config.toml
arch = "transformer"
model = "self-supervised audio encoder (BEST-RQ)"
dataset = "read English sentences (LibriTTS-R)"
train_examples = 15625
n_mels = 40
hop_length = 160
input = "log_mel"
win_length = 512
codebook_size = 256
mask_prob = 0.05
norm = "rmsnorm"
norm_position = "pre"
hidden_act = "swiglu"
mlp_ratio = 2.67
head_dim = 64
fused_qkv = true
bias = "all"
qk_norm = true
parallel_block = false
inner_norm = false
subsampling = 4
layers = 8
width = 160
positions = "sincos"
init = "kaiming_normal"
residual_init = "scaled_by_depth"
optimizer = "muon"
muon_scale = "match_rms_adamw"
learning_rate = 0.0037
momentum = 0.95
nesterov = false
orthogonalizer = "newton_schulz_5"
adamw_lr_other_params = 0.00086
max_steps = 8100
batch_size = 256
epochs = 132.7
lr_schedule = "cosine"
final_lr_fraction = 0.1
warmup_steps = 810
weight_decay = 0.1
adamw_weight_decay_other_params = 0.05
Rows from block 4 of a small self-supervised audio encoder (BEST-RQ), named by matrix and row number. Rows with one number belong to one neuron. Each number is 128 + 24 x the weight over its row's rms, rounded and kept within 0 to 255. All counts start at 0.
After each neuron's rows are labels from the 100 clips, of 14848, where the neuron reaches its largest size: "strongest on" is what is common among them; "loudest band" is the band of the loudest frequency at the time of the peak. Only what is clearly more common there than usual is listed. The data: read English sentences (LibriTTS-R). In brackets: how many of the 100.
# gate: MLP gate (model.blocks.4.mlp.gate.weight, 416x160), inputs 0-159
# fc1: MLP up (model.blocks.4.mlp.fc1.weight, 416x160), inputs 0-159
# fc2: MLP down (model.blocks.4.mlp.fc2.weight, 160x416, transposed), outputs 0-159

gate.25 [168 145 129 132 143  77 104 128 110 104 101  97 102 161  85 113 111 146  92 106 157 153 138 125 128 125 131  92  83 159 155 120 142 139 154 125  86 143  99 136 134 131 134 133 110 159 123 145 105 104 154 191 143 158 124  82 145 171 111 121 170 128  96 158  81 126 136 143 186 146 124 146 151 137 134  86 153 129 109  96 127  80 153 130 113 127 131 140 164 128 143 156  99 121  87 133  97 140  97 105 149  82 144 108 118 111 108 128 144 111 154 182 144 118 117 120 106 121 151 145 123 153 132  89 118 124 123 100 131 117 142 133 109 161 137 145 158  97 114  85 149 148 172 168 133  90 141 107 144 166 135 108 134 126 146 127 129 116 146 130]
fc1.25 [138 104 133 127 118 160 105 132  76 107  83 138 120 120 159 105  96 125 126 111 123 120 139 181 138 141 149 106 155 119 114 119  95 132 114 115 141 147 138 140  97 157 151 149  96 110  91 108  97 117 153 140 167 113  91 123 135 127 104 133 150 148 156  83 111 126 115 138  87 130 137 173 110 129 174 137 128 117 143 139 166 116 155 160 117 108 104  89 113 143  88 113 133 156 117 176 124 107 146 174 147 170 105 102  99 142 122  62 127 121 145 136 103  94  90 102 105 102 142 132 124 120 120 149  96  88 106  65 144 107 130 119 148 101 147 149 125 127 157 142 166 122 134 122 149  88 157 171  96 117 106 162 115 111 129 149 156 132 139 152]
fc2.25 [ 99 139 120 111 126 138 133 112 111 123 134 110 104 152  94 120 152 196 105 115 122 164 110 115 118 119 165 111  72 160 116 162 104 120 109 126 106  94 119 131 148 104 116 157 119 160 105 125 162 157 110 129 139 103  88 109 126 170  81 136 146 192 143 133 103 134 113 161 164 151 102 116  96  71 146  78 134 132 116 150 125 149 127 117 132 148 108 150 150 166 130 141 117 101  94 117 128 124 103 159 130  81 130 143 113 133 148 120 112 184 145 140 151 123 138 141 101 147 104 146 135 149 130 118 149 175 131 123 136  88 129 128 133 121 166 141 135  93 111 110 111 106 151  94 140  99 128  70 137 134 164 104  95 101 102 123  98  91 137 116]
strongest on: voice: male (79)
loudest band: 250 to 500 Hz (35)

gate.88 [103 133 115 118 128 111 124  97 123 108 116 131 153 113 151 147 121  71 134 106 118 159  96 155  84 120 180 154 121  82 126  94 146 151 112 122 124 138 172 132 168 129  90 147 132 145 142 154 115 140 114 116 161 128 112 141 109 185 104 119 131 122 113  98 142 150  93 117 117 144 144 126 136 114  78 139  65 154  95 129  75 109 171 133 162 155 163  95 126 114 139 147 101 129 126  87 148 114  93 170 145 111  92  98 143 159 122 133 128 110 131 142 105  88 125 131 132 138 110 115 162 115 122 148 121 120 183 115 146 150 117 103 113 122 134 123 133 108 119  92 113 162 102 136 129 109 200 146 134 170 135 130 145 105 134 125 172 135 116 153]
fc1.88 [144 127 106 120  95 175 119 122 139 139 131 160 180 113 139 113 121 157 146 121 127 140  99 116 129 127 149 143 185 141  88 123 142 116 151 150 106 138 172 112  98 138 134 111 176 155 132 101 151  80  84 161 121 128 156 132 164 113 119  96 128 101 144  84 123 122 139 166 156 147 122 137 141 130 109 141 149 138 120 128 114 157 150 203 111 128 131 132 106 108 173 148 135 135 127 130 119 116 125 127 112 137 136 156 161  88 118 158 115 142  89 158 122  99 132 110 140 114 140 117 106 170 151 140 132 109 119 169 137  97 117 137 126 111 170 164 170 123 207 110 119 153 126  87 139 128 137 137 140  88 126 166 109 117  99 104 176 119 100 134]
fc2.88 [115 108 102 122 158 104 104  93  73 128 118 132 176  78 149  99 121 155  96 184 136 100 104 132 144 127 142 131 115 115 137 140 153 147 147 140  86 113 154 139 180 130 146 156 108  85  97 119 104 152 105 100 128 144 107 137 105 109  99 148 132 146 141 183 169 107 161 165 147 137 125 110 106 147 148  72 115 115 142 142 109 125 102 105 135 107  45 150  91 149 114 152 127 128 162 120 120 163 129 118 121 152 135 125 159 118 103 145 160 153 152 120 126 100 139 159 113 116 114 137 115 142 179 126  88 126 157 118 110 114 146 164  94 141 118 131 112 106 139 157 133  95 128  98 155 124 128 125 145 123 156  98 150 102 100 131 107 124 117 134]
strongest on: voice: female (80)
loudest band: 2000 to 4000 Hz (34)

gate.250 [146  88 112 103 115 133 160 108 131 104 108 142 138 160 181  99 122 132 137 160 157 156 143  87 138 115 110 168 125 115 117 143 150 122 111 179 149 130 112  92 124 125 129  91 125 177 101 113 119  61 123  61 126 167 128 134 172 127 131  98 113 133  96 190 153  98 133 147 145 141 116 111 123 129 124 133 116 141  93 151 109 124 157 171 131 139 143  97 123  78 126 135 117 129 144 163 157 146 153 125 134 123 120 138 155 114 115 142 133 137 118 146 134 152 117 133 127 150 161  96 129  98 102 121 156 102 124 155 150 124 108 101 119 165 151  83 108  89 116  93 136 170 138 107 113 116 111 134 101 122 142  89  82 119 108 117  90 115  80 120]
fc1.250 [121 116  77 127 128 138 129  94 110  78  71 137 126  91 118 127 169 106  76 106 126 107 179 131 162 136 154 101 138 130 157  96 145 129 112 125 141 153 159 169 114 134 127 146 135 108 158 144  82 163  98 128 157 120 155 109 147 138 111 105 147 170 127 112 103  97  99 160  76 181  95 137 174 110 157 122 128 165 115 137 120 105 139 130 147 109 165 113 126 151 152 140 113 123 165 147  85 165 110 116 132 127 136 135 125 153 101 151 135 155 144 125 158 127 135  96 145 102 149 130 157 118 116 139 122 125 160 135 108  85 162 144 145 127 176 124 119 125 133 153  96 102 144  84 142 157 137 170 117 152 122 133 141 101 134 150 113 128 163 113]
fc2.250 [121 111 158 137 117 128 136 100 129  93  86 100  74 139 108 121  89 147 114 109 111  88 114 103 139 124 168 153 147  99 101 156 114  96 125 150 126 118 160 171 120 141 132 147 117 116 132 120 159  69  79 121  95 166 126 125  98 150 160  59 111 116 127 143  91 138  98 152 160 109 143 107  72 127 126  96 104 110 126 173  97 102 132 144 111  85 103 126 110 137 127 160 100 120 124 132 143 126 138 116 112 153 150 171 135 103 130 165  99 125 150 165 113 133 160 115 165 145 151 139 142 120 138 127 116 133 142 159 155 110 121 170 170 130 111 118 100 149  95 131 112 106 148 154  95 128 111 115 130 126 104  90 139  99  97 123 168 138 133 139]
strongest on: voice: female (93)
loudest band: 250 to 500 Hz (72)

gate.49 [189 140 138 136 153  86 113 125 105 104 140 113 168 194 118  97 170 131 136 130 114 167 126 127 139 106 137 111 129 132 140 160 164 166 159 133 109 132 140 105 172 111 143 147 127 146  80 101 124 117 153 103 118  96 129  99 143 122 145 153 168 118 168 134 155 123 138 188 152 122 138 131 128 107 101 116 129 145  92 127 123 146 148 118 130 146 101 149 112 151 107  91 121 143 118 148 126 140 139 131 168 170  75 156 123 117 135 110 117 107 144 149 115 134  96 114 113  96 150 106 102 146 121 114 152 157 187 119 162  85 152 137 140 150 144 129 156 142 113 148 107 182  93  98 135 152 142 113 111  89 160 100 103 121 142 112  97 116 115  93]
fc1.49 [ 98 118 133 151 131  97 137 148 117 124 139  86 142 143 137 137  98 126 118  86 114 144 142 147 165 148 158 141 141 162 123 137  84 114 131 154 149 152 110 123  98 110 108 145 128 146 141 142 134 154 127 191 150 108  68 113 112 122 101 148 129 161 110 111 150 104 174 176 150 106 118 172 164 137 109 158 123 145 136 118 153 115 152 117 100 112 123  95 124 115  75 132 103 140 150 148 133  92 185  84 136 162  83 152 109 101 125 135  91 136 115 111 166 123 120 172 135 124 148 128 121 130 121 144 111 118 148 123 197 119 114 150 110 154 143 120 121 120 134 164 109 122 159 119  85 115 101 155 119 110 125 150 108 104 149 127 157  69 129 162]
fc2.49 [117  98 100  84 101 188 112 144 142 131 144  64 106 138 130 144 174 115 112 148  74 122 122 177 132 114 111 129 150 131 115 129 130 127 153 101 122 122 121 127 111 107 135 110 150 135 128 130 151 135 130 113 116 138 131 123 151 149 163  76 147 147 157 127 114 117 163  62 126  63 139 119 134  97 134 130 107 116 122 119 132 152 141 108 140  92  91 102 149 101 138 121 113 112 147 146 133 114  94 131 138  98 124 107  85 129 115 111  93 155 136 107 154  70 163 121 158  95 141 140 137 116 180 115 102 134 122  89 119 127 154  92 142 123 149 123 101 128 171 100 122 119 127 148 118 140 127 144 104 103  83 186 139 154 120  99 151 121 155 167]
strongest on: voice: male (97)
loudest band: 250 to 500 Hz (50)

gate.221 [127 108 110 143 114 113 146  83 145 133 111 153 123 117 109 102 168  81 157  92  88 109  69 117 117 107 145 134 166 126  97 130 119 135 106  98 109 142 128 115 119 160 117 159 131  90 130 129 145 136 121 154 119 147 129 148 101 156 101 107  80 131 110 110 121 127 162 117 144  76  75 101  74 126 106 122 143 116 137 131 114 146 163  99 128 122 179 109 131 125  89  94  94 127 144 131  83 109 157 112 136 117 116 118 139 111 113 167  87  96 135 151 124 139 163 104 135 148 112 153 143 105 124 176 180 144 117 159 151 120 119 101  85 140 150 117 112  93 157  89 117 150  97 159  80 108 107 121 143 127 105 148 108 115 145 127 119 136 152 119]
fc1.221 [142 128 162 125 135 110 126 141 111 118  94 101 116 142 155 182 131 111 122 148 151 117 115 169 149 162 106  73 126 130 118 155 101 125 115 152 110 153 115 130 148 134 142 144 100 154 133 100 104 117 129 117  99 117 127 127 154 119  95 171 131 158 117 144 142 111  78 166 150 168 111 121 125 110 132 121  83  89  68 152 102  88 129 181 144 168 138 150 132 168 138 141 152 114 136 122 116 122 147 121 100 106 162 108 114 109 127 135 144 165 126 164 118 111 106 106 170 102  99 139 104 174 103 112 114 156 138  99 112 112  75 134 150  99 154 157 142 127 121 166 142 143 159  87 163 143 108 145 101 135 161 121 153 122  85 151 108  97 132 136]
fc2.221 [153 101 168  58 162 125 104 132 110 152 121 120 121 121 125 104 126  82 119  88 103 113 127 136 134 126 102 116 102 138 138 161 128 104 116 144 110 159 147 145 147 146  98 132 124 167  99 124  83 149 112 170 117 125 147 114 146 127 200 126 146 155 127 147 170 156 134 122 117 107 134 155 136 117 178 135 138 106 127 117 146  98 108 159 123 166 176 152 122 164 133 121  78 164 131 144  90 128 120 129 111 110 149 123 168 106 106 127 115 137 135 179 117 171 147 102 148 155 119 116 123 153 128 119 109 113 128 109 127 116  91 172 161 154 116 148 148 101 140 115 146 143 170 123 175 129 136 161 120 160 121 122 130  83 104 127 132  97 134  78]
strongest on: voice: female (87)
loudest band: 250 to 500 Hz (33); 500 to 1000 Hz (26)

gate.183 [100 118 108 119 119 171 104  94 171 142 123  95 144 131 182 165 156 196 120 136  90 132 143 101 129 137 124 125 117 137 164 141 126 104 109 142 114 121 133 134 142 134 132  98 107 156 115 133 112 107 129 135 127 144 128 157  78 139 142 182 112 145 120 114 123 121  60 102 136 132 111 126 147 101 124 135 112 109 146 104 121 154 121 125 132 161 164 131 102 122 111 129  93 142  77  93 172 131 141 100 111  95 111 146 140 154 217 159 136 154 106 105 153 160 171 114 115 122  80 125 154 125  95 116 139  97 107 136 114 127 128  85 171 132 152  97 138 111 120 113 117 156 158 146 127 134 157 103 109 109 119 134 139 104 148 143 138 139 160 125]
fc1.183 [138 142 103 150 118 132 146 145 105  45 172 162 113 139 157  94 144 116 132 111 139 124 119 127  84 106 103 131 156 108 151 128  98 141  91  98 109 115 120 118 146 102 127 163 132 109 121 151 167 163 113 122  88 175  77 122 131 124 126 119 141 138 113 134 124  99 146 145 130 110 137 110  98 157 161 121 159 136 119 150 151 116 129 123 114  86 100 135 134 144 147 126 149 111 173 165 138 131 109 149 152 109 156 114 136 123 110 109 132 124 119 154 118 127  86 119 135 127 125 150 125 144 119 108 154 183 128  99  73 110 137 143  95 102 170 121 113  72 126  95 171 138 107 128 163  97 122 187 119 160 169  97 161 145 138 128 143 123  87 141]
fc2.183 [202 104 156  99 176 153 119 167  67 123 108 125 105 125  89 127 162 140 130 152 159 119 124 106 161 145 121 137 140 142 187 120 118 114 121 107 129 155  94 125 101 120 150 145 140 137 130 123 118 123 167 144 107  97 118 130 141 136 125 116  81 108 101 156 121 168 148 146 146 160 124 117 108 137 114 123  93 108 151 121 105  86 136 111 174 148 110 104 149 156 105 122 149 107 130  97 118 159 119 126 155 150 136 139 125  84 140 121 148 111 110 130 152 125 165 187  97 137  95 147 123  83  94 148 132 123 167 123 165 175 124 101 124  99 110 131 126 155 112 156 131 121 109 134 123 174 130 135 120  84 136 132 142 145 167 154 155 166 129 111]
strongest on: voice: female (100)
loudest band: 250 to 500 Hz (47)

gate.315 [137 126 121 113  64 146 100 141 103 141  91 161 118 119 126 111  85 154 143 166 131 140 109 132 141  84 105 108 132 109 141 159 121 131 118 153 152 119 121 149 153 138 109 147 141  96 136 137 118  95  90 136 138  97  86 122 121 119 161 105 127 114  93  56 132 142 153 111 103 143 163 161 145 166 108 113 168 150 106 139 129 117 154 121 133 132 154 129 129 130 127  95 203 133 122  93 128 145  81 121 145 160 103 147 118 136 140  97  95 150 128 163 157 151  96 131 111 130 122 140 112 106 140 146 166 129 144 143 173 155 157 102 154 120 126 133 124 159  93 115 143 123 145 115 156 115  86 156 159 102 128 121 116 154 175  81 117 120 123  78]
fc1.315 [101 120 176 130  97 109 157  83  95 107 180 121 135 132  87 115 136 146 139  90 115 169 104 122  78  98 144 169 115 123 108 119 123 177 154 127 116 100 102 130 116 131  84  92  87 118 110 109  88 125 111 152  94 126 144 128 148 140 114 104 123 100  93 121 139  98 127 116 124 111 116  92 105  89 134 145 146 109 122 132 128 119 129 139 134 129 134  61 129 117 105 134 100 131 141 108 119 107 157 140  96 146 138 154 148 115 168 156 151 111  97 123 124 156 133 140 127 124 180 161 146 110 125 153 150  85 124 159 117 139 130 139 133 139 140 148 100  67 131 135 141 127  99 137  92 152 122 134 163 137 169 113 157 166  97  77 125 102  95 116]
fc2.315 [138 122 115 101 107 152 119 135 126 131 132 113 123 128 136 147 107 125 106 149 179 140 165 115 190 139 131 120 107 128 167 130 201 132  97 128 119 110 147 132 130 144 111 130 139 162 139 135 135  95 137 125 151 129 137 111  96 149 153 181 114 103 147 122 117 124 139  91 111 140 135 148 153 162 167 124 119 149 129 174 107 146 129  68 139  96  68 151 138 107 164 111 170  99 120  95 119 142 122 142 159 162 109 121  92 162  94 136  81 103 132 153 111 101  95 144 109 110 130 149  87 126  93 131 120  92 129 145 155 136 127  94 106 107 119 121 138 146  62 128 104 149 103 139 148 120 148  70 143 145 139 154 129 103 111 138 119 147 166 120]
strongest on: voice: female (94)
loudest band: 250 to 500 Hz (40)

gate.390 [ 91 152 144 126 114 130 137 180 126 136 121  81 158  92 116 146 172  92 169  93 126 120 144 151 122 127 133  56 150 171 112 139 108  98 116 116 102 121 174 179 151 118 136 124 108 120 109 161 130 111 146 102 108 152 158 171  50 127 125 140 144 172 111  90 153 121 148  89 132 133 123 109 173 156 109 156 130 102 118 148 165  73 114 154  83 146 118 145 149 132 126 132  88 122 149 113 159 120  86  99 150 138 133 114  85 103 123 106 105 155 118 118 149 103 116 112 116 125 102 161 157 107 117 128 128 101 140 116 141 152 113 113 134 160 141 155 130 108 118 136 149 129 126 110 140 135 138  90 139 141 114 107 130 123 102 132 151 125 115 123]
fc1.390 [173 102 120 134 141 104 100 137 119 112 133 153 117 134 106 138 158 110  96 147 139 111 111 129 142 111 134 157  77 119 151 156  87 157 155 110 127 149 117 133 116 173 171 129 183 168 111 122 157 150 118 116 167 105 127  77 168  96 112 122 111 130 125 112 108 170 163 140 118 141 131  91  73  94 124 134  75 110 114  64 133 110 120 144 140 123 160  99 188  95 131 141 139 145 118 127 134 147 133 150 162 126 159 130 104 154 135 133 133 102 185 116 118 145 161 125 158 119 137 125 123 127 111 159 163 177 140 158 138 129 138 102 121 125 119 105 100 129 120 136 105  93 149 110 125 110 162 145 167 108 140 117  87 121 163 120 102 119 134 141]
fc2.390 [121 128 117 109 134 151 122 123 171 113 104 105  79 169  63 144 126 107  85 112 134 154 122 134 156 130 156 117  79 133 146 177 129  87 103 140 138 163 132 167 103 145 127  93 103 106 144 132 114 124 109 125 122 111 163 142 164 131 130 158 130 168 121 118 101 143 131 157 145 151 139 103 129 118 167  96 128  91  92 138 165 129 129 137 112 117 119 110 172 121 144 154 109 164 123 139 134 129 125 157 132 127 182 113 139 133 139 202  88 140 129 150 112  89 108 152 123 117 135 150 145 116 180 119 127 140  63 119 132 105 107 147 136 129  71 144 131 142 117 130  91 126 130 126 102 137 142 113 135 146 123  84 179 110 167 117 126 136 124 115]
strongest on: the word "she" (30)
loudest band: 2000 to 4000 Hz (66)

gate.3 [157 116 120 109 178 104 136 128  97 129  73 105  98 174 137  90 168 136  84  90 113 132 101 112 174 157 102 134 132 142 176 105 133 151 149 125 101 131 110 125 134 122 119 164 163 130 124  76 149 129 147 138 102 134 166 118 141  98 175 128 145 116 131 159  98 143  96  85 110 125  91 141 123 118 113 152 144 156 135 166 148 117 107 108 150 114 139  77 128 177 141  92 139 125 160 135 125 127  86  99 133 107 143 121 128 126  95 160  93 109 175 140 101 125 117  68 105 139 120 143 156 124  93 148 122 113 154 128 141 110 140 137 156 116 132 102 140 121 114  73 129 141 124 149 126 115 156 111 139 128 182 138 127 162 152 117 125 132 125 106]
fc1.3 [121 128 127 128 145 134 111 117  78  95 125  91 108 129 153 128 114 173 100 129  99 103 123 155 179  98 122 130 114 103 106 129 115 164 127 149 183 156 105 123 131 113 142 133  84 165 142 153 126 134 160 125 128 135 151 114 111 154 130 137  85 161 157 126 143 133 168 126 133 160 151 125 158 148  92 134 120 112 145 109 145  89 166 181 122 140 116 181 111 106 107 135  73 126 109 169 152  93 109 167 129 143  79 110 129 178 133 123 156 151 130 109 148 126 139 132 137 128 128 108  75 112 146 148 162 146 110 132 152 104  86 117 104  92 130 144 152 157 100 130 105 103 126 128 142 144 137 149 107 120 146 110 116 180 147 148 109  88 162 134]
fc2.3 [112  95 147 122 110 102 173 133 143 116  85 138 144 147 107 103 119 114 135 119  99 145 154 120 118 139 162 165 116 163 173  96  96  79 125  79 115 109 173 156 110 131 135 155 162 123 136  89 167 104 125 137 121 121 148 131 114  96 129 136 127 128 112 125  95 169 106 136 104  99 125  96 122 141 149 146 157 166 127 111 134 117 111 127 112 115 123 110 214 144 116 152 131 136 117 124 158 147 166 168  80 148 153 124 121 108 108 166 164  83 136 136 123 121 123 137  69 169 136  83 116 113 134 143 122 131 138 121 144 154 135 112 167 110 158 154 115 111 140 152 120 129 115 172  86 132 131 127 125 126 137 139 141 153 139 111 188 108 104 111]
strongest on: voice: male (79)
loudest band: 500 to 1000 Hz (30)

gate.364 [158 144 124 118  97  99 134 139 117 128 114 126 130 137 158 165 124 144 144 142 130 150  79 125 121 138 103 158 126 129 176  98 119 129  96 161 142 109 176 162 118 147 166 102 126 147 113 122 150 118 136 133 113 150 157 186 148 122 110 104 155 127 112 107 189 107 174 156 109 113  69 135 106 103 147 149 117 123 159 113 155  99 127 136 136 160 114 131 128 150 205 114 175 120 119  88 134 128 145  97 123 133 115 178 162 101 169 106 118 123 137 132 103 135 104 122 171 139 102 128 138 104 147  84 102 123 139 152  83  86 132 120 109 119 137 129 100 149 133 145 108  90 120  96 103 144  91 134 106 137 139 173 136 148 148 123 132 103 123 138]
fc1.364 [116 103 142 119 166 152  79 144 128 131 106 111 137 148 113  92 139 163 124 127 131 121 143 111 155 141 159 162 139 127 143 131 140 146 148  92 102 113 159 137 129 130 128 100 128 161 136 126 110 169 142 158 169 108 154 102 106 110 122 126 114 136 112 144 128 121 135 108 166  98 102 125 137 103 119 121 150 120 147 133 125 116  94 180 151 144 128 159 121 101 118 106 119 136  87 165 102 100  88 111 125 145 135 115 127 121  92 144  76  88 141 222 139  65 104 134  87 130 126 147 119 104 150  85  99 135 126 125 141 127 106 168  88 162 150 114 140 111  80 137  85 128 140 101 141 146 128 100 130 116  85 114 100  93 123  97 149 118 143 151]
fc2.364 [153 116  89 160 124 122 106 127 123 120 162 101  90 108 140 112 118 143 139 127 153 155 107 156 142 135 118 105 151  75 116 124 105 124 135 111 113 153  99  86 154  98 148 100 184 142 118  91 164 118 112 120 137 159 119 177 143 110 130 137 175 110 152 150 108 113 119 133  98 146 134  82 112 137 119 128  94 126 132  92 150 133 123 112 149 138 178 135 143 126 144 158 168 143  84 121 187 167 146 149 101 183  87 129 131 113 120 112 107 129 107  81 110 176 159 132 132 129 121 103 113 117  85 120 128 147  99  94  91 125 150 114 169 111 164 132 136 174 161 103 131 133  93 109 147 116  98 117 109 137 132 146 152 122 133 158 118 137 145 135]
strongest on: voice: male (88)
loudest band: 250 to 500 Hz (32)