A small self-supervised audio encoder (BEST-RQ), trained from scratch.
Model: 2.41M parameters, log mel input, norm rmsnorm, activation swiglu, width 160.
Data: trained on read English sentences (LibriTTS-R), 132.7 epochs.
Rows from block 5 of a small self-supervised audio encoder (BEST-RQ), named by matrix and row number. Rows with one number belong to one neuron. Each number is 128 + 24 x the weight over its row's rms, rounded and kept within 0 to 255. All counts start at 0. Numbers have three digits each. After the name is the row's rms in percent of the matrix's.
After each neuron's rows are labels from the 100 clips, of 14848, where the neuron reaches its largest size: "strongest on" is what is common among them. Only what is clearly more common there than usual is listed. The data: read English sentences (LibriTTS-R).
# gate: MLP gate (model.blocks.5.mlp.gate.weight, 416x160), inputs 0-159
# fc1: MLP up (model.blocks.5.mlp.fc1.weight, 416x160), inputs 0-159
# fc2: MLP down (model.blocks.5.mlp.fc2.weight, 160x416, transposed), outputs 0-159

gate.68 099:127121143136122143105120097171146105151117100112112134138117174152141144105161099101135120112109162139141102159109109116116124103102148103112123085100106129129122109123143146072152120103101097113135099124127119150142129088124138124135128123152133117137172126141136126087110132113110129189106136127122064116135107118158163168088107102097119117128139106110129109126158097157096140127133111120148142091043124138136153172100074112110145146170118095153078077106176128152114139145108134
fc1.68 098:107160143122133161109127146104116138120129129092151156132130144096148112103144123120116080128140153071120103084135126111141116101106089136141102159158144119147122126129143151120102165104074107153123070118136118142093116101128103071134134104116094140118123093133149164137149149152105139112131133109104146169141160143148121112093115155171124155159130105137084128153130160108128060132097119157114149133112149128102134096154074155099125120120117179154141094176144121120097166147157131
fc2.68 107:091149099131119151123133087136142168115118133160099130154103179140128166145112089116152126119127178147139123108134136153145151117141141121096131160109143102093123110138105163124133045144178166136109103124143139100177101126138098147126136111080131156101112129137114131159104126098147162132101096122104167088123127149139149144160104087109151118152119185123107118186130123174146153094128137172114125128148150145098119113141110158131112134092130110126099120097091104124136098130122116
strongest on: voice: female

gate.339 096:095113165138096126159110110140130148120124135089138116172106104123126162146135088101132127112172155127122092127100089117160121085137117146109145142084114161096120160157142162104166115155139118107141170185119145161127102136125097080088131117135114156100097098076121112171109165099145102133134083089140129132109126125110133114145126149110133081137136112170104127132106138147164132153127133130147121131146140122092147125160188107156135089111107133163118076122108113116114155108132116
fc1.339 100:129150192150122149114178139121151157133192079113081108084118141134134107123135142154124116130075106173119162068116170192106148082115142092137090134143145109117125089110166126109138111124113145101167136131108130156112127120138159126116124131141142126172145140147139108128122155113106144121156117138117101106117120153138114120157085143110150143156158189138093133160139110102129128125098115087142121103113089145121164124143122107110137164146157132143117121157144107136136090137141119
fc2.339 101:135103102072112158138149113140104093088153116099145126142119131127153109097071127128125143159131136122138116147148083163162120115107112102103104089127130156130096148123105132160135090132143135125169109071131136097116175150120141128121101092134132111104170102155137111127156138166176164093122108137169139115131099126151131176147128104081155136132170114152130127125087114158123157159130136114109119124140128134159111123159069159134145096135135127111140155104143146119088161162129081
strongest on: voice: female

gate.119 112:163141177100137114126152165143129121133138136156135139139141170131094098171087142172099160111125125169100101099173110127119111159143113158128106163121121129139144130179135179148121181125152118119120071117140142152128133141134142152153189094110104153125132142119136186151118124131143134139141126124131161086078131155131156143170130127144134081145140109162127123094114142093114117156152144138166117114146113184164127151157110143134111183135127126134129158139114160108121130118161123
fc1.119 109:139117122123149171139093134137160089113119121147153104123137092123148136111141189116069120126118188142126108144108152120083152145096155143123146091154111113124112156126120090135102112153143120163166147146136093117106115112171138129143124128153132113131158135172127159164121169171146152102147137098120123101085128115106132106123119116137088156081130149150126100086125109111160128106135099147127131132129092123178119159159079133098148146120065120148090133119138099142104117086132108
fc2.119 112:149114127145165128162115095122080157117144069129141125117120161122121100145115092173121127141120126093129109138131200138132103138146151136102076142125100187118137135118137146115141084120109114145128127116104125118154092123084128136172150081114117172117130122114150156152134086114165135134136094157161099100155124148153150129127118135179144098138131137152114136160144109126140159115129121115107123138163197123117124136154149147136127166119146131164153097123102125157163178085119096
strongest on: voice: male

gate.142 098:161125194124133137129129125132101103146154125140140144136154117106160153128096134106168119131122079112108106123121132168131126172103111151101095077108099151086177101174147115142083092129168136100106090094115137098124115161118117073118120113097107132136121100116117167106118100116171117143122126152088132149103147136093112128157104135148128129116146123120131110136125149138101121158146151166150136108161112153138104131114155178125151189167126120130114150148120136084154176145142115
fc1.142 103:155070112085112150132083149140082136121135127096132126078102104152089118127110131147133117109111129170145121147094150114114148150090131131145126113106133136107166109121113171113156121177132151135163144150145114077110118101132107115103146151132118148131148086161143200101117127132140105134061128179090101146116118154144109147113170157133171132111138080113158163101154089088113109128151116149131119097116129121098139119135111149147101124114141145108133102120159121098134133120156123
fc2.142 093:099116093131154130160137104138126099120102099159102119135130169121185100139109099145099139161128127114133156157094149122129139165121130082142075128115136140147134088093137099109107116120145140133166115192093132129094132134093094158129116139123151138129118119080145142103157127124093147174135164050153138092123130129147153135119104150122102156113124112123130123173128116143115138069155139146069132154124117125104108152105083122146096126096164129161133135131136116138165101117136149
strongest on: voice: male

gate.66 097:113150128148152168100091109123149132131145160119113119148154107133120139129116123080140121124141116088123135158145143152110143109119117100103105124100156114112138142097182151196165109134102127150088109128134109145078128161137160144148140096078107102119114144102117093162078153094119125119157110087114115134107069130137112119103157141114139164132084122100112122128111118104131110145093145184159119135085151104168122152094105123096153162110139113149139124128146102168110123102095156
fc1.66 106:152118133113099149085144131119126178109151141125162140163160167156126155139098161131148139160143092112122144135095120135112134143126130151157125093117102159117082149129135216142148129143104140102113104149101150113134097101133130114060173134136160120131132133097123159143107103081153116138128174122133127105130123128091136106130161142122145093118097177134108150154123134118130099136106071149099104135126117162080130104139157151097104120148114144118160113104107081140140129113160101
fc2.66 104:153112099135135110160103141130133085131142117109134142073087134126131129094134146092084120132150133196081158159143176143167114125139132119091115129071125148163124106112126095125137137120151157114113102123184125119129125136135098109148148146105092124179137093122131101101150152140132078139153143151129141113112104092150159127144112162100121184098146123080137120110114128107144141096148130096184108169120141095143144079146113087116120119126101153153108128109127136126126135105110128
strongest on: voice: female

gate.45 090:124127123117137157173146118133114141129145100124146116105120108109119102120099168151169086155135097112114093112114140141090133158100156157165131115100121119127120138093138129161155147169100110125095141104112108100102166108127111133199106125173142078140098098141124141135099109156106136173158123146113159141154147090156148124130133132129149118147142133174118155155137053183136142145153166073127118147136121135126146157098143156148134148119110146145111144154124133155158102141162095
fc1.45 096:104151124118155112148123108138131122130135121148162129093106117135123162153147131090144122118104133111126152154127155079146137076125123100135176139148107117137117159170105174131124152105139162082121120055147112122111144150133153078117148088107140136132180090106174148112131102103103122153076093127109101128154135181141132121099164122118138165110093107123129125104104144143117111131102180134104124155090157145130124110139113162101138080081127090148126094106132128137125136093133126
fc2.45 085:166084103133072121119128085138099120129172124123150177111146123108112141154141180121163142105156136148121073139140122151122139123155132104141110119112117122141083111077133115125079128131090099117117101136127096124119121108165147122161142115105156129097101132128150095122080083147139119143106143114128127181112168152119163143150160121163067130147137155133097106149142112137165143103094102119128167116121167127136111128134107090147100183101114096130111142150131127126134149138164151
strongest on: voice: male

gate.138 096:105130125134111075112170141119142123124145105118136133155163090137084116147099127166130156098186107116130155101146149127143140128126105105164079129114139150164111111143114147124111150089132125138149107129140112093130140154116156148154155083150140125132095173156115152118117104106142156135124109163161097110121119141113122152127192165147176101145092150133082121101085154085118131135155099151135141130162120144136149114157150171159106153169106100173113155132144158125130121126130171
fc1.138 095:144135133142151087106135149108111139153115123088155143123116122117110120178125085141112112148114099125113121175137068123118136127185118090149150155128112101094134166104114140111131119156102134116190121123161082153133123111141136109175121116140122108111135095070143153120116143130114133125137089130156145149091146126168129108132110122095122097132147058102164109156092133123094116148146135143125140122106145159099078129169150105160129133140121168139096130123176175132145129103098144
fc2.138 098:120130111107137087103141148128127118140113174134132119116100178099118155130106168148148103102159160095142175107158098136139137153144121157126080124151159121122087138129124149105117117184147117130137096116149150139134114169149094166100157180135136140155116106133099135099120147114142157127098089149120164083153147135139163134131137114132158127117109119081167132094129080119166109125128130090117134118171145146094123132118164183109148059143158150111146165132123155139128132134119116
strongest on: voice: male